Rows from block 7 of the encoder of a small image denoising autoencoder, named by matrix and row number. Rows with one number within an expert belong to one neuron, the router's apart. Each number is 500 + 50 x the weight over its row's rms, rounded and kept within 0 to 999. All counts start at 0. Numbers have three digits each.
Before each expert's rows are labels from the 100 images, of 14976, where the router gives the expert most weight on average: "strongest on" is what is common among them; "patch colour" is the nearest of a few named colours to the mean colour under the peak. Only what is clearly more common there than usual is listed. The data: photos of arthropod specimens (BIOSCAN-5M).
# router: router (encoder.blocks.7.mlp.router.weight, 8x384), inputs 192-383
# up: expert up (encoder.blocks.7.mlp.up, 8x192x384), inputs 192-383
# down: expert down (encoder.blocks.7.mlp.down, 8x384x192, transposed), outputs 192-383

# expert 7
strongest on: class Arachnida
patch colour: white
router.7:496473581566550482561455546420564487457586492494440516516543453550442492466455403498493508469463519511461443487458543476497484468467549552420467548506557477500600475556428489476591604506497553502574485523515491552422484520530470419440551542449513545483511607463541539448450473497415539545403594497464489441550557512453576605557408475548556415500492494442505564499464488367505374453514488423569504518484442446502514493448521531568462533499575602486496545442489591465454446456538434486419563502555453498451463525453511477418482476558526479474520564513527507575534418501505535494
up.6:493511524529504575469512496556448536499449485538460511466440519398478380512488519549530472509456447520432475541525488547549430441575482507494555562517499552524423513503545585500533452513456485491505511466471532469443523548464486472508482525474540534516465489599373572429548432467463449553527441444463510564588512425435579459508533575511477605585435529503530484550482517460519504470482416447415534503520532490425513461581557483393540474461493544516601577563513563460491455497477477528583510578583573364539539565560535465407450463519517547505473518506464466491516468508506528577
down.6:530495471469458525483455488504494425482409512535531575427608485448561581590410479591541472487468452524525535411550470533389360456469495569393484578563519475467476431462498508511483497554526498482483545533552455495481482472566537509524541513501483519593376476481474523466525456489438554545567434571507484439419469448446489447525551518537492564495505624520542504497462541462457622537483523498440442528544521423519508504554611614474495477527429489478475529444517521555527533500628574547544486500501502481530521491566514556571534506505463415458500519471507487486463499556538494408
up.7:465450509521430485471482430523504514471475558424481513504528536424520559431567478559521507492542446546524507429560486487539491414539602490483519552526581598529526472528586470491527564522474488520490578573528548563492499514465622429534443492487539404573477534478520423514488499477562539564543459489448498566468455479450537522470543565461465460464543484497538459622503476490439542484510502504614452513561530521510489506507475532419511503421444498537500492526447661524556533458544504544499514476544496399426465471417527489609459420522573549546528474456576491456538505524511472481
down.7:592502499547500551499511520542464382495518587612557492614522552451629475578584468581470509516470542538487559435542456506472541501523496470524420513623494506587585502563509481446467521479524436561490533530509426480454492477569505453501523487503559454454519606486441489446441509484502478465544500449496478611507451470501493440404466454491443500432458614529494550530513416588501500422529487454552458502586500488459464475501446458438518495402457503435491553487481532477519535514434480536577483540488435457451458513575497454557581475517495561500494468482517494432464546583372407456

# expert 1
strongest on: class Arachnida
patch colour: white
router.1:474477575525539530534538556467532484454528513496447523513537497570433492504471402499550540501516522521449428521507532444501539474479491550474425553522571537495566469546493548431584595550429524510569459525516488528406460543542497436509578535473543539486463620441538550460448477495450538516411577517513518454523557583519574603575443474545540369533476498419492468503497489397493336493516491470571516490496420472519496503421567530574520526545532595451539576398521597498446457463497485458419515504552481546458484525449496447416489459542493455548513595501510506579541428520514527490
up.6:517442475509490448435394506449414482498419455417438465578540404614540490547467443509507507553479512485507510486540504508537523523489526477518557510494547469457420485433519507522572493498604537367530508544448510481505565492458501566485479473540536513510453494558459520529493440367494377553482455467551588523430452467504458384462478446430535580526554553555520509521498479532455372477492419502421475540432493502445507465498530370534546493532492397426493526507442448532555545475542473442435506435457446519495435456513521459390579455523477554516430486459514509541567500448490500466
down.6:597497516513521555500566482506581493466611539493548447646472512462505512494482507519526477535587473536538539504478553454485534471516484491496502458478491546510523460522511457446443491565452498502434466498566470447471508529520409452466561439401561501524453513431456508459494637511539639568523465517528406447553538517374558458493478584406567414489482517531527425480528485588499509483488451523411546484514480482418479588569488536500549505474518454498502543541520601498391507439533486466580495556417475511450392601444517472456417414401485542434545491520485498491545506580565493585
up.7:487569475394506534495544416538419524475498508531436518482467589551490457450520431476569505560467539547526533557515491454405520510578525600493547509455442535574514463446495425421483506529467603412442429598486510401542497541490496508568518393544478542526516557600559460458506440456440472560488496519507555547522429470457487545481454545513520477534499450520587432513516501513497496536457444574573506464498429459553533451565502544395460570513488494457493450463413487534519564441436530499557492447464486466568476539544429549515398575459510486346577499588440450477505482527500498537
down.7:505411472576449532504515537511539512524532538459487485578487532497483504523457520436490494526484425570488434527547560528519459549541453463542501525464613599446554479493564499546478486432460526451504500471564428428544549551475464443506435580554561519459550437544507542473539547548475472574481483524502534523436609445527481467452461485441510603507507531526469528433555489559465550572599362457505464533516518586520446458521433414548535489355490442561604430483475557475512521506562426529441537485448595430390444481455523427475510500517535433547520417495491465498479418522639476523

# expert 4
strongest on: order Coleoptera
patch colour: brown
router.4:546514465499430582508488508538629492571491475535576556517508507526538545518569494576481557502586500456524455619488554416561514461608503539486595518467498513557418620532571414528385500536563500551514553544487543513525528540559523500522451464524477544612504548560537483554576544557541466444607447568550535590567420513526563488478528523491504529488515479428452472506514513495521496567455488580455535505520456496488494558490532520365497495448506445507566534455548550545507546487559458498574457565560563546476557529512471502531401469562510439559477415511511449539514524546452525478
up.6:443552491540517454368485500484443535466572478465396488475515523492534421484480478534464473459475432575563496471510453559498386553477492413543509474530467449480409444425414539518575518438495582430485493500532459420460488464437491482451467501509496487436394512518510464504502497525478551474512645451526513439458494473535438495547489484548428544448448477542505509437523469512459472455517532440531520486447460519535516452517500444564482521631434500556548521455488443532529407566501608593356522411449437489533451389526466457469519510469468527493504517475516548431494522505555488537
down.6:510485609503542533561634468553568551534522498492560500524503519471445520562412518518497471594490521546437492499396501470517686525555455567416492495444506598505474466510519442354501468501502435494517530547441501502571517570604455570401548393515540503517458539517521483485481491554343481436451471519508506548506588529568465472498501525477497484455492472505540519505504517472483533422479475487494555514625506459474553448519442521563541517411532546513463502510472517517409522491520317382582463563506555559492553472512483482517478478548513454584508510508616506562521467486478564448
up.7:480512546493481536513555445442458534509532544428513507521530497525466519543426509442409520499484544534498479586450570584460495403389515490454425523641416511569443482460496521464596557571457523529543470524534476497447416627539461435446506559503500524528409528555609532495445376453515497459465458591535473528480528511448516553503605446489459501462437487457585583443534465397560487382528507438485494464511440495551493552463592373617477476566454474472448515412540476462447467504526480471489516497515487485463511459525484527445516463481573421486551553436573540533484457539544473508
down.7:502462412577513498526394518468513467539457533573574519462457434519561462422575537512568549507496523503508505638549472497484525488542517498484512476459464487515420485457496532547488540564563490516459516476487486431523514515408457447511481540492499517448543448436461566512538523463511545523512534580485529552465521476510505519411536495520518446507556554481521477438505496502400510441492464578567486491554476500498487526564481510453473528489471471533501490433506435386509541435447524465532509560467541496499580509476524495522506561467549461419559463490383495516522451531475494505

# expert 6
strongest on: order Coleoptera
patch colour: grey
router.6:475473521511513446498495546528564518522482458464501449505399487457473506512476521573549438508520485526462497425450463481444548546507447555447610475451611524426606422474473512440457396508530505468479508505505462573428539509440548561498545399508442403462463420467520518461470490520441475595518515467438521467480513479548526467496360493491590536501512476528435500542464523445460468576464447562645537481511547490496461389561467546523528494502592561528617423503442531500496491461516491530433528539420425480475572508496485449555495512543481566538445454522482574505542583506487534485
up.6:493489486454561539496463536539480488506560470394452487474509551578573551533587458435392557549579496580541426479563503552541530548567429508535541459523505547516520542549540460528505475514441515561447500501465511494439540486499438506509446445520405565459487555527500443418482474536514507487489558439489552576493512498507458483589518493552425417492422502381512479435497491470586484514474524493448388497401453509519487534479487547490540589591514531578459562516553387473553402485460512514394533466525428487568442503598373528468522490464497442496441492493472490434477405449489490450
down.6:553492538592554450435513504440507559528511496546478584530429474424525501456557581552475582517526445453506521531491438425547618487544501503588528517464553540446466539500547540404557447460585596468480530525472483650497536502531503588359479448529512574416405390409500498474548504550438522582520431409449444434509532558481516438501479465551557416495440475509465459477489524534508482511451444532470456574597491538460455539592563467514541515570535541493525512554509540385463444429438554451485451583497398532427472476477532428477563396415541459522502534468479498479563510470492475459
up.7:485480501486523495446504541496509545508478465529441428505465501440516505510489553538452377451565478475529547424476365477493466515544506506547502403473498451431506537422497601490537502524506508474377472441481479536508504434549437500496457493516451588464478444444460477473524502623485500544502410406513541505469477424442427459588481512501438464547475499545481492564500445537518516531491464491385456617517581512526477504544511517509520667520565525526593536570516537547486474548530506493410484401443506521520530496526589532410499477479469521484468518494428506524532544465530427503
down.7:488449461471591496408504485500513524551424446531474567494427591511486463447551491560504504430521509492531591516567467478444498487460467528472549561486532524414487484468425532395410440562584509514422505472470490542514467524577449495494459412487374473388504390524515554424527548477428456597557536592484600423482460483480500484515519505544404537552467543416449406420464452472521430495465530576567336625548470512504370482610458524515582512527550490540525480438510520558572423463482588526446429479527482508494541514501484477514503550497464449532487460489407527524474494463534558429

# expert 5
strongest on: class Arachnida
patch colour: white
router.5:476470541542559498511462543454515491431557524502439519505565503569438505504437378520503532504476530481442480494467519440508507450456484558452492533518587509498543458535471498459600594531459560491531497525507492540418477531539481433491578600438548569466454602491538514429415469476390524573362563488478455459520535579475557602557422475550504438528535489423544534513466471377506366477508487466562458540477468475496489490437541526587469535545528548460488564463485586455449442446518450403391573533572453561444482530486447496451513444525514474517507564522471530544519426512508533466
up.6:510475552439479527537494541478528502423548518485435486586585487488519495568397475545442398551502499453459598472488501598521516441495525529469525483480490555503531490446498557486489533508433494451390497511572473521536404561482515395548528484507489459446479436496483449530496532495493375513524527495524425561478533420534523422518415460550419533546654478542539500596485495420503491543541545428574465487483563524493496456521522523500535581592518467564563487489525477526469503544465501401455489393538508515402581511558559617450508548481503520454543549529450444475553531516530506456
down.6:513567436554517519610496427469478434549488575514549397425544528530446543462440503618537425475503533500582479443509515522559447486551519579559503417494516463442524473526402488514538600544532525441482476540476495600533423497484502547478515446423507547552474550516449456465464532489423451457481458471539498591540486529427493575408530447503515523551610550504614564510501488478510467496569563564567497612453489534484485540431514499471560589457561448468471524499508509481516520556455541522464571563447529550472444502635546550394634561601488487519393532446513535466433485401494521468
up.7:523517487572472463521510426533433433531508530606437549497547577518567497491518529580382527506566449533458543541578437548522497435415558531557488520492498589447527461519439527502429453594524498459445481542535540380482626499489475474530482416560427519400473512442523542439475594489453379568546527528519535486420470526612439472443490515473414458490462523487523495491557499574433574499443516544586600503466470454454538495513470579433466592552493478343566514458443474549507476576544502460588552489475460503432467576499428540508475524480567526474423489541518492432480520486475570527
down.7:533514546502504616618425547466481573522406444411456562494561538447549490502385534504477533466510568563468450517527452443544467463480531430503425485450568454521433512493514448424491509544497590504467469544458453473414519570493502560569508492542506530461617507544454538476505541604501497454518427529418474560599530512485487514485489487501460520533539498512540569470546518501497454521522486428461548442465516548408541484457544505534497548413538506550373548440608488431592469518470483469538448458512486453471531518535483510523573475520407510430467494455535501472445412498553483472