{"encoder_arch": "caformer", "model": "image denoising autoencoder", "dataset": "photos of arthropod specimens (BIOSCAN-5M)", "train_examples": 195000, "image_size": 48, "crop_scale_min": 0.5, "horizontal_flip": true, "bottleneck": "denoising", "downsampling_factor": 8, "encoder_norm": "layernorm", "encoder_norm_position": "pre", "encoder_activation": "gelu", "encoder_mlp_ratio": 4, "encoder_head_dim": 16, "encoder_fused_qkv": true, "encoder_qk_norm": false, "encoder_parallel_block": false, "encoder_inner_norm": false, "encoder_moe": "top_k", "encoder_num_experts": 8, "encoder_moe_every": 2, "encoder_expert_mlp_ratio": 0.5, "encoder_experts_per_token": 2, "encoder_shared_expert": false, "encoder_patch_size": [2, 2], "encoder_depths": [3, 3, 3], "encoder_widths": [96, 192, 384], "encoder_kernel_size": 3, "loss": "l1", "latent_channels": 32, "decoder_norm": "groupnorm", "decoder_activation": "silu", "decoder_weight_standardization": true, "decoder_widths": [48, 96, 192, 192], "decoder_blocks_per_level": 2, "decoder_block": "basic", "decoder_dropout": 0.05, "decoder_attention": true, "decoder_upsampling": "nearest_conv", "residual_init": "zero_last", "optimizer": "adamw", "learning_rate": 0.001, "beta1": 0.85, "beta2": 0.95, "eps": 1e-06, "max_grad_norm": 1.0, "max_steps": 14000, "batch_size": 128, "epochs": 9.2, "lr_schedule": "cosine", "final_lr_fraction": 0.05, "warmup_steps": 420, "weight_decay": 0.2}
Rows from block 5 of the encoder of a small image denoising autoencoder, named by matrix and row number. Rows with one number within an expert belong to one neuron, the router's apart. Each number is 128 + 32 x the weight over its row's rms, rounded and kept within 0 to 255. All counts start at 0. Numbers have three digits each. After the name is the row's rms in percent of the matrix's.
Before each expert's rows are labels from the 100 images, of 14976, where the router gives the expert most weight on average: "colour at peak" is the nearest of a few named colours to the mean colour under the peak. Only what is clearly more common there than usual is listed. The data: photos of arthropod specimens (BIOSCAN-5M). In brackets: how many of the 100.
# router: router (encoder.blocks.5.mlp.router.weight, 8x192), inputs 96-191
# up: expert up (encoder.blocks.5.mlp.up, 8x96x192), inputs 96-191
# down: expert down (encoder.blocks.5.mlp.down, 8x192x96, transposed), outputs 96-191

# expert 1
colour at peak: brown (54); black (39)
router.1 123:129205126087185163161149088140100134131089169129155121158104077188072084100107121071188153105156106173188022109149151113163114112094083098143143078148099116167157162120125102118136102149116109138155108176156124105142071113144069137168087136143114075076109065167125133120165119104169100149
up.0 091:144124142130074042139115139168108149182077124104155093110170111137080110149095183117100175196158087099152171161175142110104141101118146058154127181136162149063134124160074122146119146127086110136184149116111092147164170145169151124085102127105134148142098181108097145121134149144119144175
down.0 090:131121037138129150100124147081167183088166152120132206145111166156138109128146140137091074140031109153149140171104136124186111138198112151161126065064104124127122039142105140149148099127155099107068125108106115085114082138139100107138104117154122121090114074143141144130154102122153155143
up.1 092:127079104152114077154140142139162109090134129116109160153130146063194172121164086159124114115126151137093096132151148104108135149112155150048158106107123120036106146119143129129142089149124171116157132131123147151117108108138103129129104076097141138140144112100140102098109162151086177095
down.1 095:072122092089096146062098084067189147163170176126121120127128094186126109102174130080110154129030130109152126132112116140168070095214158153137103099144153140152148115113130119142084121131165059116127123082113109120132114142168125121118131161155112109099155173167122128163159086166135129135
up.2 100:159142144121220000147169129128138156006146142053161100104140092124155129134132121108181119137169122092151139124115132101111127135095117207135117103103148161113140076148165143129159147143116043143168140190120125136142201115093116128148125107128133135119122188144098091137172121129129176110
down.2 083:181129126087132159141138143131135138171147159151153087075126152109122131122143065105255099134236103128136116106109122095153118118112145125138085070116134127106163200205115132120159111124126112130203076126179148177089122126096142150116166135138133076112077131128136133111127101120109076134
up.3 082:104118164083133114084136071082215153114116153111114088139134107137161027130193141114132132101157067156139120136096123121164108098121115095088075080108166121129122034117052141194138116110059148148149106119124125132097146141077137128103194123179129111109138153108168119142107091147144084112
down.3 094:209139103085125169132132201103115083132114150157173070136139177163147095135156154098108100104113106145157116131119127082148150150145132109118136148101120108127062122168169163159061126115133116142155184166113136082074112140204154156143126134153129075087136131124152110127123171129159101152
up.4 089:139138141143159135137067125139094120038141129115167120043160105166063007133113142096124168144168087136158226135128104202162094136124100141088120207159150136154110159131154116168146155122095080119150141142148104107086103152157123130099114147162122142081115152140201125148142141111139132147
down.4 090:206128138109115146130124176132093044153125136114139094187124121131122098101091127194104144121086146139102061109126163124136133162102139142118112118153171044190071084147185139117136113125135162141062158128126121056066089129098144175106121117150096140150124159115149077108111230166124118107
up.5 090:122135161104167134156130155134145143086112121150104078154135165145200138154123123123156106139084125172176062109102098057111120100109113177124105083152097155034118138101189158138101192131056165133112094138121131152135085167118148087137140159117159145150173144121159094120137126230123137075
down.5 086:145147075087121148104099128105162180126134110115099077045120095167181100168147155076033137139051114109139140138124061166166112104199111094119105108104142176062128058141140166117136097109176077131162153084114084113102104105122108153182122133137126133093139103136156128130150112144154163123

# expert 2
colour at peak: white (88)
router.2 100:115078157192101110178070222149082127110121095140133145114140205123091125132112140141097103133119163128121195142210127117108145126149145140103103222094141135103117193113080132121049147121141144133149126128115119131130173122192120130114149164112138127166141184102127131138170130109131115119
up.16 084:169113143141105011139092096139074124059154130092126111125126074061144164154091116095125136149086196160097145111157137189082127131147171156122127189192181118180106179135083146129097215085140116086085148118149112141117144152107159125113089117121124135141102156094127143097158154105079199114
down.16 090:122154153141106089093187168080150100080118115113172187124086146164191107128115158094139092181126144113135075123078151138127138106139083161116159089075136113135107082117201164115131078118090129148087132161131152128129141133151094150122149189132123140056095097184146150105142149113203113122
up.17 133:149140154138115169156118169130140124171090125153136195107120139135151112115072084082099102136021108000135089153108114190104143140147135192123193147164122111083093181141034113119168155137078184125104149126130128129129116134155115123124116134102136163148121139146172146106152132118129073120
down.17 128:132131164101124189174071115146115147014114132134143177079136160116116131114096191147149165130121139099147137136167142158121088119085131161096114118138146125068102103151147126119201142148126149116137059104145135115129128133192095134089144143138145199143146079113107156122160090164141095146
up.18 089:098161089043129179132125171130157112124131112138112062152142094156150114123152146120112147126115096189238147150157122119142117108136096114145151138153160069140113109113232104157086112154171136149153127120143108127121143115145136136128179146122106095130120198108057088112140122123180171078
down.18 088:147097171094150144141113135138139087187205138176094095144105150148077122123088138165091170134123107157109091179165109181127141188150160076104098115111105139148040137104049127140120115130086123115136201131114071172131099131057146149095095070148162104102172106150156119137106153137110104127
up.19 107:129145140160097161154134158125155132027087138070119167168162051119109134115164176131085097114005211176134141128153128225120123143135134156130163153137118107155140145131110127108101151106163173114112137141113117106147098129155086129109111141128112162153144066120086143118175136088150132131
down.19 114:122135187027135193152168099116120169110161120104139049041154189136136134153143157138150004116095120117145131126103100140129129108187151134127083100119139137097146096128135144152079124135134120101150114127149129154161176161155114129128172139114123151142133112088132160136157127156117088115
up.20 110:111112135167103142103084184068173124133126135091105132168129121147115125117189075095059086121061191149102142119125139170150136142255149104143157110142118139198152154113084140135126109116174167102087125118122145145156121131098124111141147127154127111146142100117162137118121131090153140110
down.20 108:104121107136145098107156124126218122164144079129122155100116121130166164123139142193087075129116184062089139113091107205117172134150076124141145102099115109112133085098130142135125122090108093165073149142167120140138151085126150141102136149131114107144135101114136114149124148134073147142
up.21 085:089038139195126093090136153089108130132210166138114131133129161103139126123108169147011136139159155131116103184138101115169095115106161107154160099057171168185133109110107094141139084132125075052140149082107105123142145110152142114140090148139132125173140112188096149114138113109156125097
down.21 104:131135144215152070100156120185110100119081079186119192101129053163163129142090051164129241109170142102105128101095137150050158194116119142145120150119098119121115078166120099130111135138142081147079145173158154130134138145135188112116165127125122128147142109080135119113102141092066148145

# expert 0
colour at peak: white (91)
router.0 099:122080105171092103100135111131184140192189124150118135111116232113125123145147093204042094129152105123093088122097120077126107132137141098160094156063187140146116067133137128141048122123194098111099124113115136130104153130103207127112161153132130202140139081133081126140133118142099182130
up.16 136:151136100052143028139134087125106125148155131113139071071109123116136118130135216157124135125174109182152069135118147171119109131086111190134099157119114118104146098123183129116170153119156086110192122133125146125124151130144121152155129098106108174101123142100147129109131136133136132098
down.16 135:186157082085170046059132146129140153116115132088162083127136143123189139120167143116150099144212100145132091106137125106164081080093117129114112137096126136055147054154223121150144139125112173140195080147093113122134130132108070116137154146083142171143115181133135126105136093107182125149
up.17 100:138173139103200106129085064102128137081087164107137065078087130191107112132166204095213129109209053107124129127108121126189132164093073125123136112164123141063119160134135126145188102118111108123169119169137138094115152120161108135182136109143126178107132109143148090124111126139255099118
down.17 110:096148111143117105102083161121092171110160134047103109169124104141164093161077110113118107166155124106136186123082091151149085078129150057202156141136130175125164117104109114098145168066133180169184102088116083194174105151074061110093065105189136128123140140173123165107161124142148170146
up.18 103:104075083143113155073166100134118125149151126112063047130145111107129164144111126164151135121096240151137107133147126105093145134097141172132142118139139124139117187108229142134132138120150160122105134109123138162156110151020138109113112113108158112137124173118194147099111133135068080119
down.18 100:142120105164159107113090105094104130165166157108131085179114152107136106121085118150106183120156092136056044115117154076107076139086122166097112107206133121167137155112117094163164110126116130134167106108116113147122123110118087117136136172126135134180114216104111092121115129119131172145
up.19 107:152151128068166185141068130125082131140090151108115135069114059159133111117140219058160146129136106166121113123137109140160104160082087149085144111165105111032110132148112147125223142112079143100178136144113129108126113134196060151131124134143139122108132121141147112119131120134181096133
down.19 115:129173098126131114108186100105083124078131172143120148159110095142151130110082133088089162169077073174171155196113116116170106079158128091148139144077172137130147108109120166163127046128112200137100112097138107142170080113117061096094124116115138097142150080186100138154159102127154094114
up.20 075:131075155090127179109098102093097139112162167103143121132125125085095174113104120123125076125120158111145147143173164116179118150148137134101137116130090115111099139117247097153187097135126153071164193136105125157112174102163130172116085144107066153163121113134133151061082179120142112112
down.20 078:091117079148137210118091024118109135125110101112096161117125144121146180168058144164165139119112100153127146162112160135193123119127095102104151124144103098113075152103141095120132203138123137110061173130176141119126177120127126105219092129168145129143077188076129130143152137154143147132
up.21 103:135170158225169141156084095134105121092108116155157110146132127121121107079066082138200097115187097062115185129102144098116110138113102121120133081177146144163125096121045123140130154145100199143171100136136130110122117126000111123168103157139138157118111189137144142140102135132146148152
down.21 100:133133107157127121186159141120153115121155202126130142118110135187140124067078130091081063135172136143121163160091148136198051109149133137127153185131099157105127175093107106123098129166149184069111110104069107165092141154111052143141096115115162135097124116185113104149111106114168204090

# expert 3
colour at peak: white (84)
router.3 117:138087151100068138029160149110185133168205083096103145090142093101108156149145131161083161135090100057132175151086113226095133125147150133148120141130114135078121116148085144122153114117169114107124136093112126144132135129091212129113143076126138172126136125110112140126102127140062109139
up.16 108:121132118148121168133148115136116101125116142158126121141083127148131140050111143132086076103142134136109162132141190113112127170166114125105137116113085099179114132093128083143135120165161100092108139101172176133121119041164114192167115150105057100160075079153095114068171151174158121069
down.16 144:083149098163144142138158087096175121075158161116129145111142089156145122137113083096101080127014140137175228156097142158165109146241130146134192142140122138165127103084117131152106102127148146101064129104160131113120096094122131088122122102178126108123116079183145142133158138115143171129
up.17 106:123127104184142150078032110157111085118071085177148106109100180112129139120129146187132119095190129149090107081164161102084143174100111192096134114106090104127104171137140118127149143135107135180162137154168165096126142110176124187136164126087086121131086189087138143082115169154097123111
down.17 099:139118114152081078173147164137176122224159133104143140149140104098103174122089120230074146135132147125117132146099131163082131144137156124168099164105151137073134112135126137165149160135094113128129153148081132105119199117070163134114134084142115208072102141138116105129108130154083168136
up.18 096:122102113202102151054175128139114113162160105114128166065132147131110139140138080216113128139139243074102161154125118158161164122089152164118118077085100135116133054123109126107099114126244181066138124114105138117127070116159087132145133088129127095141134159156069134127133125106105089137
down.18 097:134111120136104122222146201124138155149135172102160102083138163089153151166182074113132046157172091115119163149091129103155177107147157073092105154116119157046161097141115160115091155122148109114170102131067142199110156154121150129099141119128115131152105056108132161151146141128128147124
up.19 082:135142151077129202188183087126122105218139169113163130040125142148093093112161180134144062106180115126108167125103165104146078173092073163128150097126077123097127189130189109178186171116159087130164147137125116100123163104080094171177097136160092152108114092153143115097117126108157149143
down.19 084:124113101188154115091073163085152131134143152126134132094153117161118081121123157202038054175157134131116141131130110116152035144185161138105134116085124105145135053133123121177142131085167093093155151143109060131140082115139106130157141138178131076104150064126120130126123152098139167178
up.20 098:123136167146127102066037078148074087136111068144106147127159141092101172150105132170101184116119142060120109115127138150094147135123156167100134146167119110102138118129188103120164195136060122137138140120147165139134168115146154161093137131076120127145100206088117141103122140118083127124
down.20 091:180128123131113103164088157088096135076101122136112103096121081085089114165121120156090124138178107152116088118121131114096142142142158081085081080146148139042086082169132122185204140120162130182120135103126140144117140145094141138153169126128096104098107141084163123110103147071104098145
up.21 099:156107119163124126105090113153084115161130074155100108153113137116130193123095147169096135140171186086096093075117162144076154127077136125117128154144083101114141104119154122129155194167161127170156119144165173156134141087128126168106119126061107139190063173105097140082155143124065143117
down.21 089:123114101163158133179076071180127143110153155156108175127131098063082131143129128195141176116192157124127083120194138093078138134125098135087068054159168153041130086157112140134144133158100143139142121187137105130141175147077140153161164083102119128129101129087095103145085141115068161117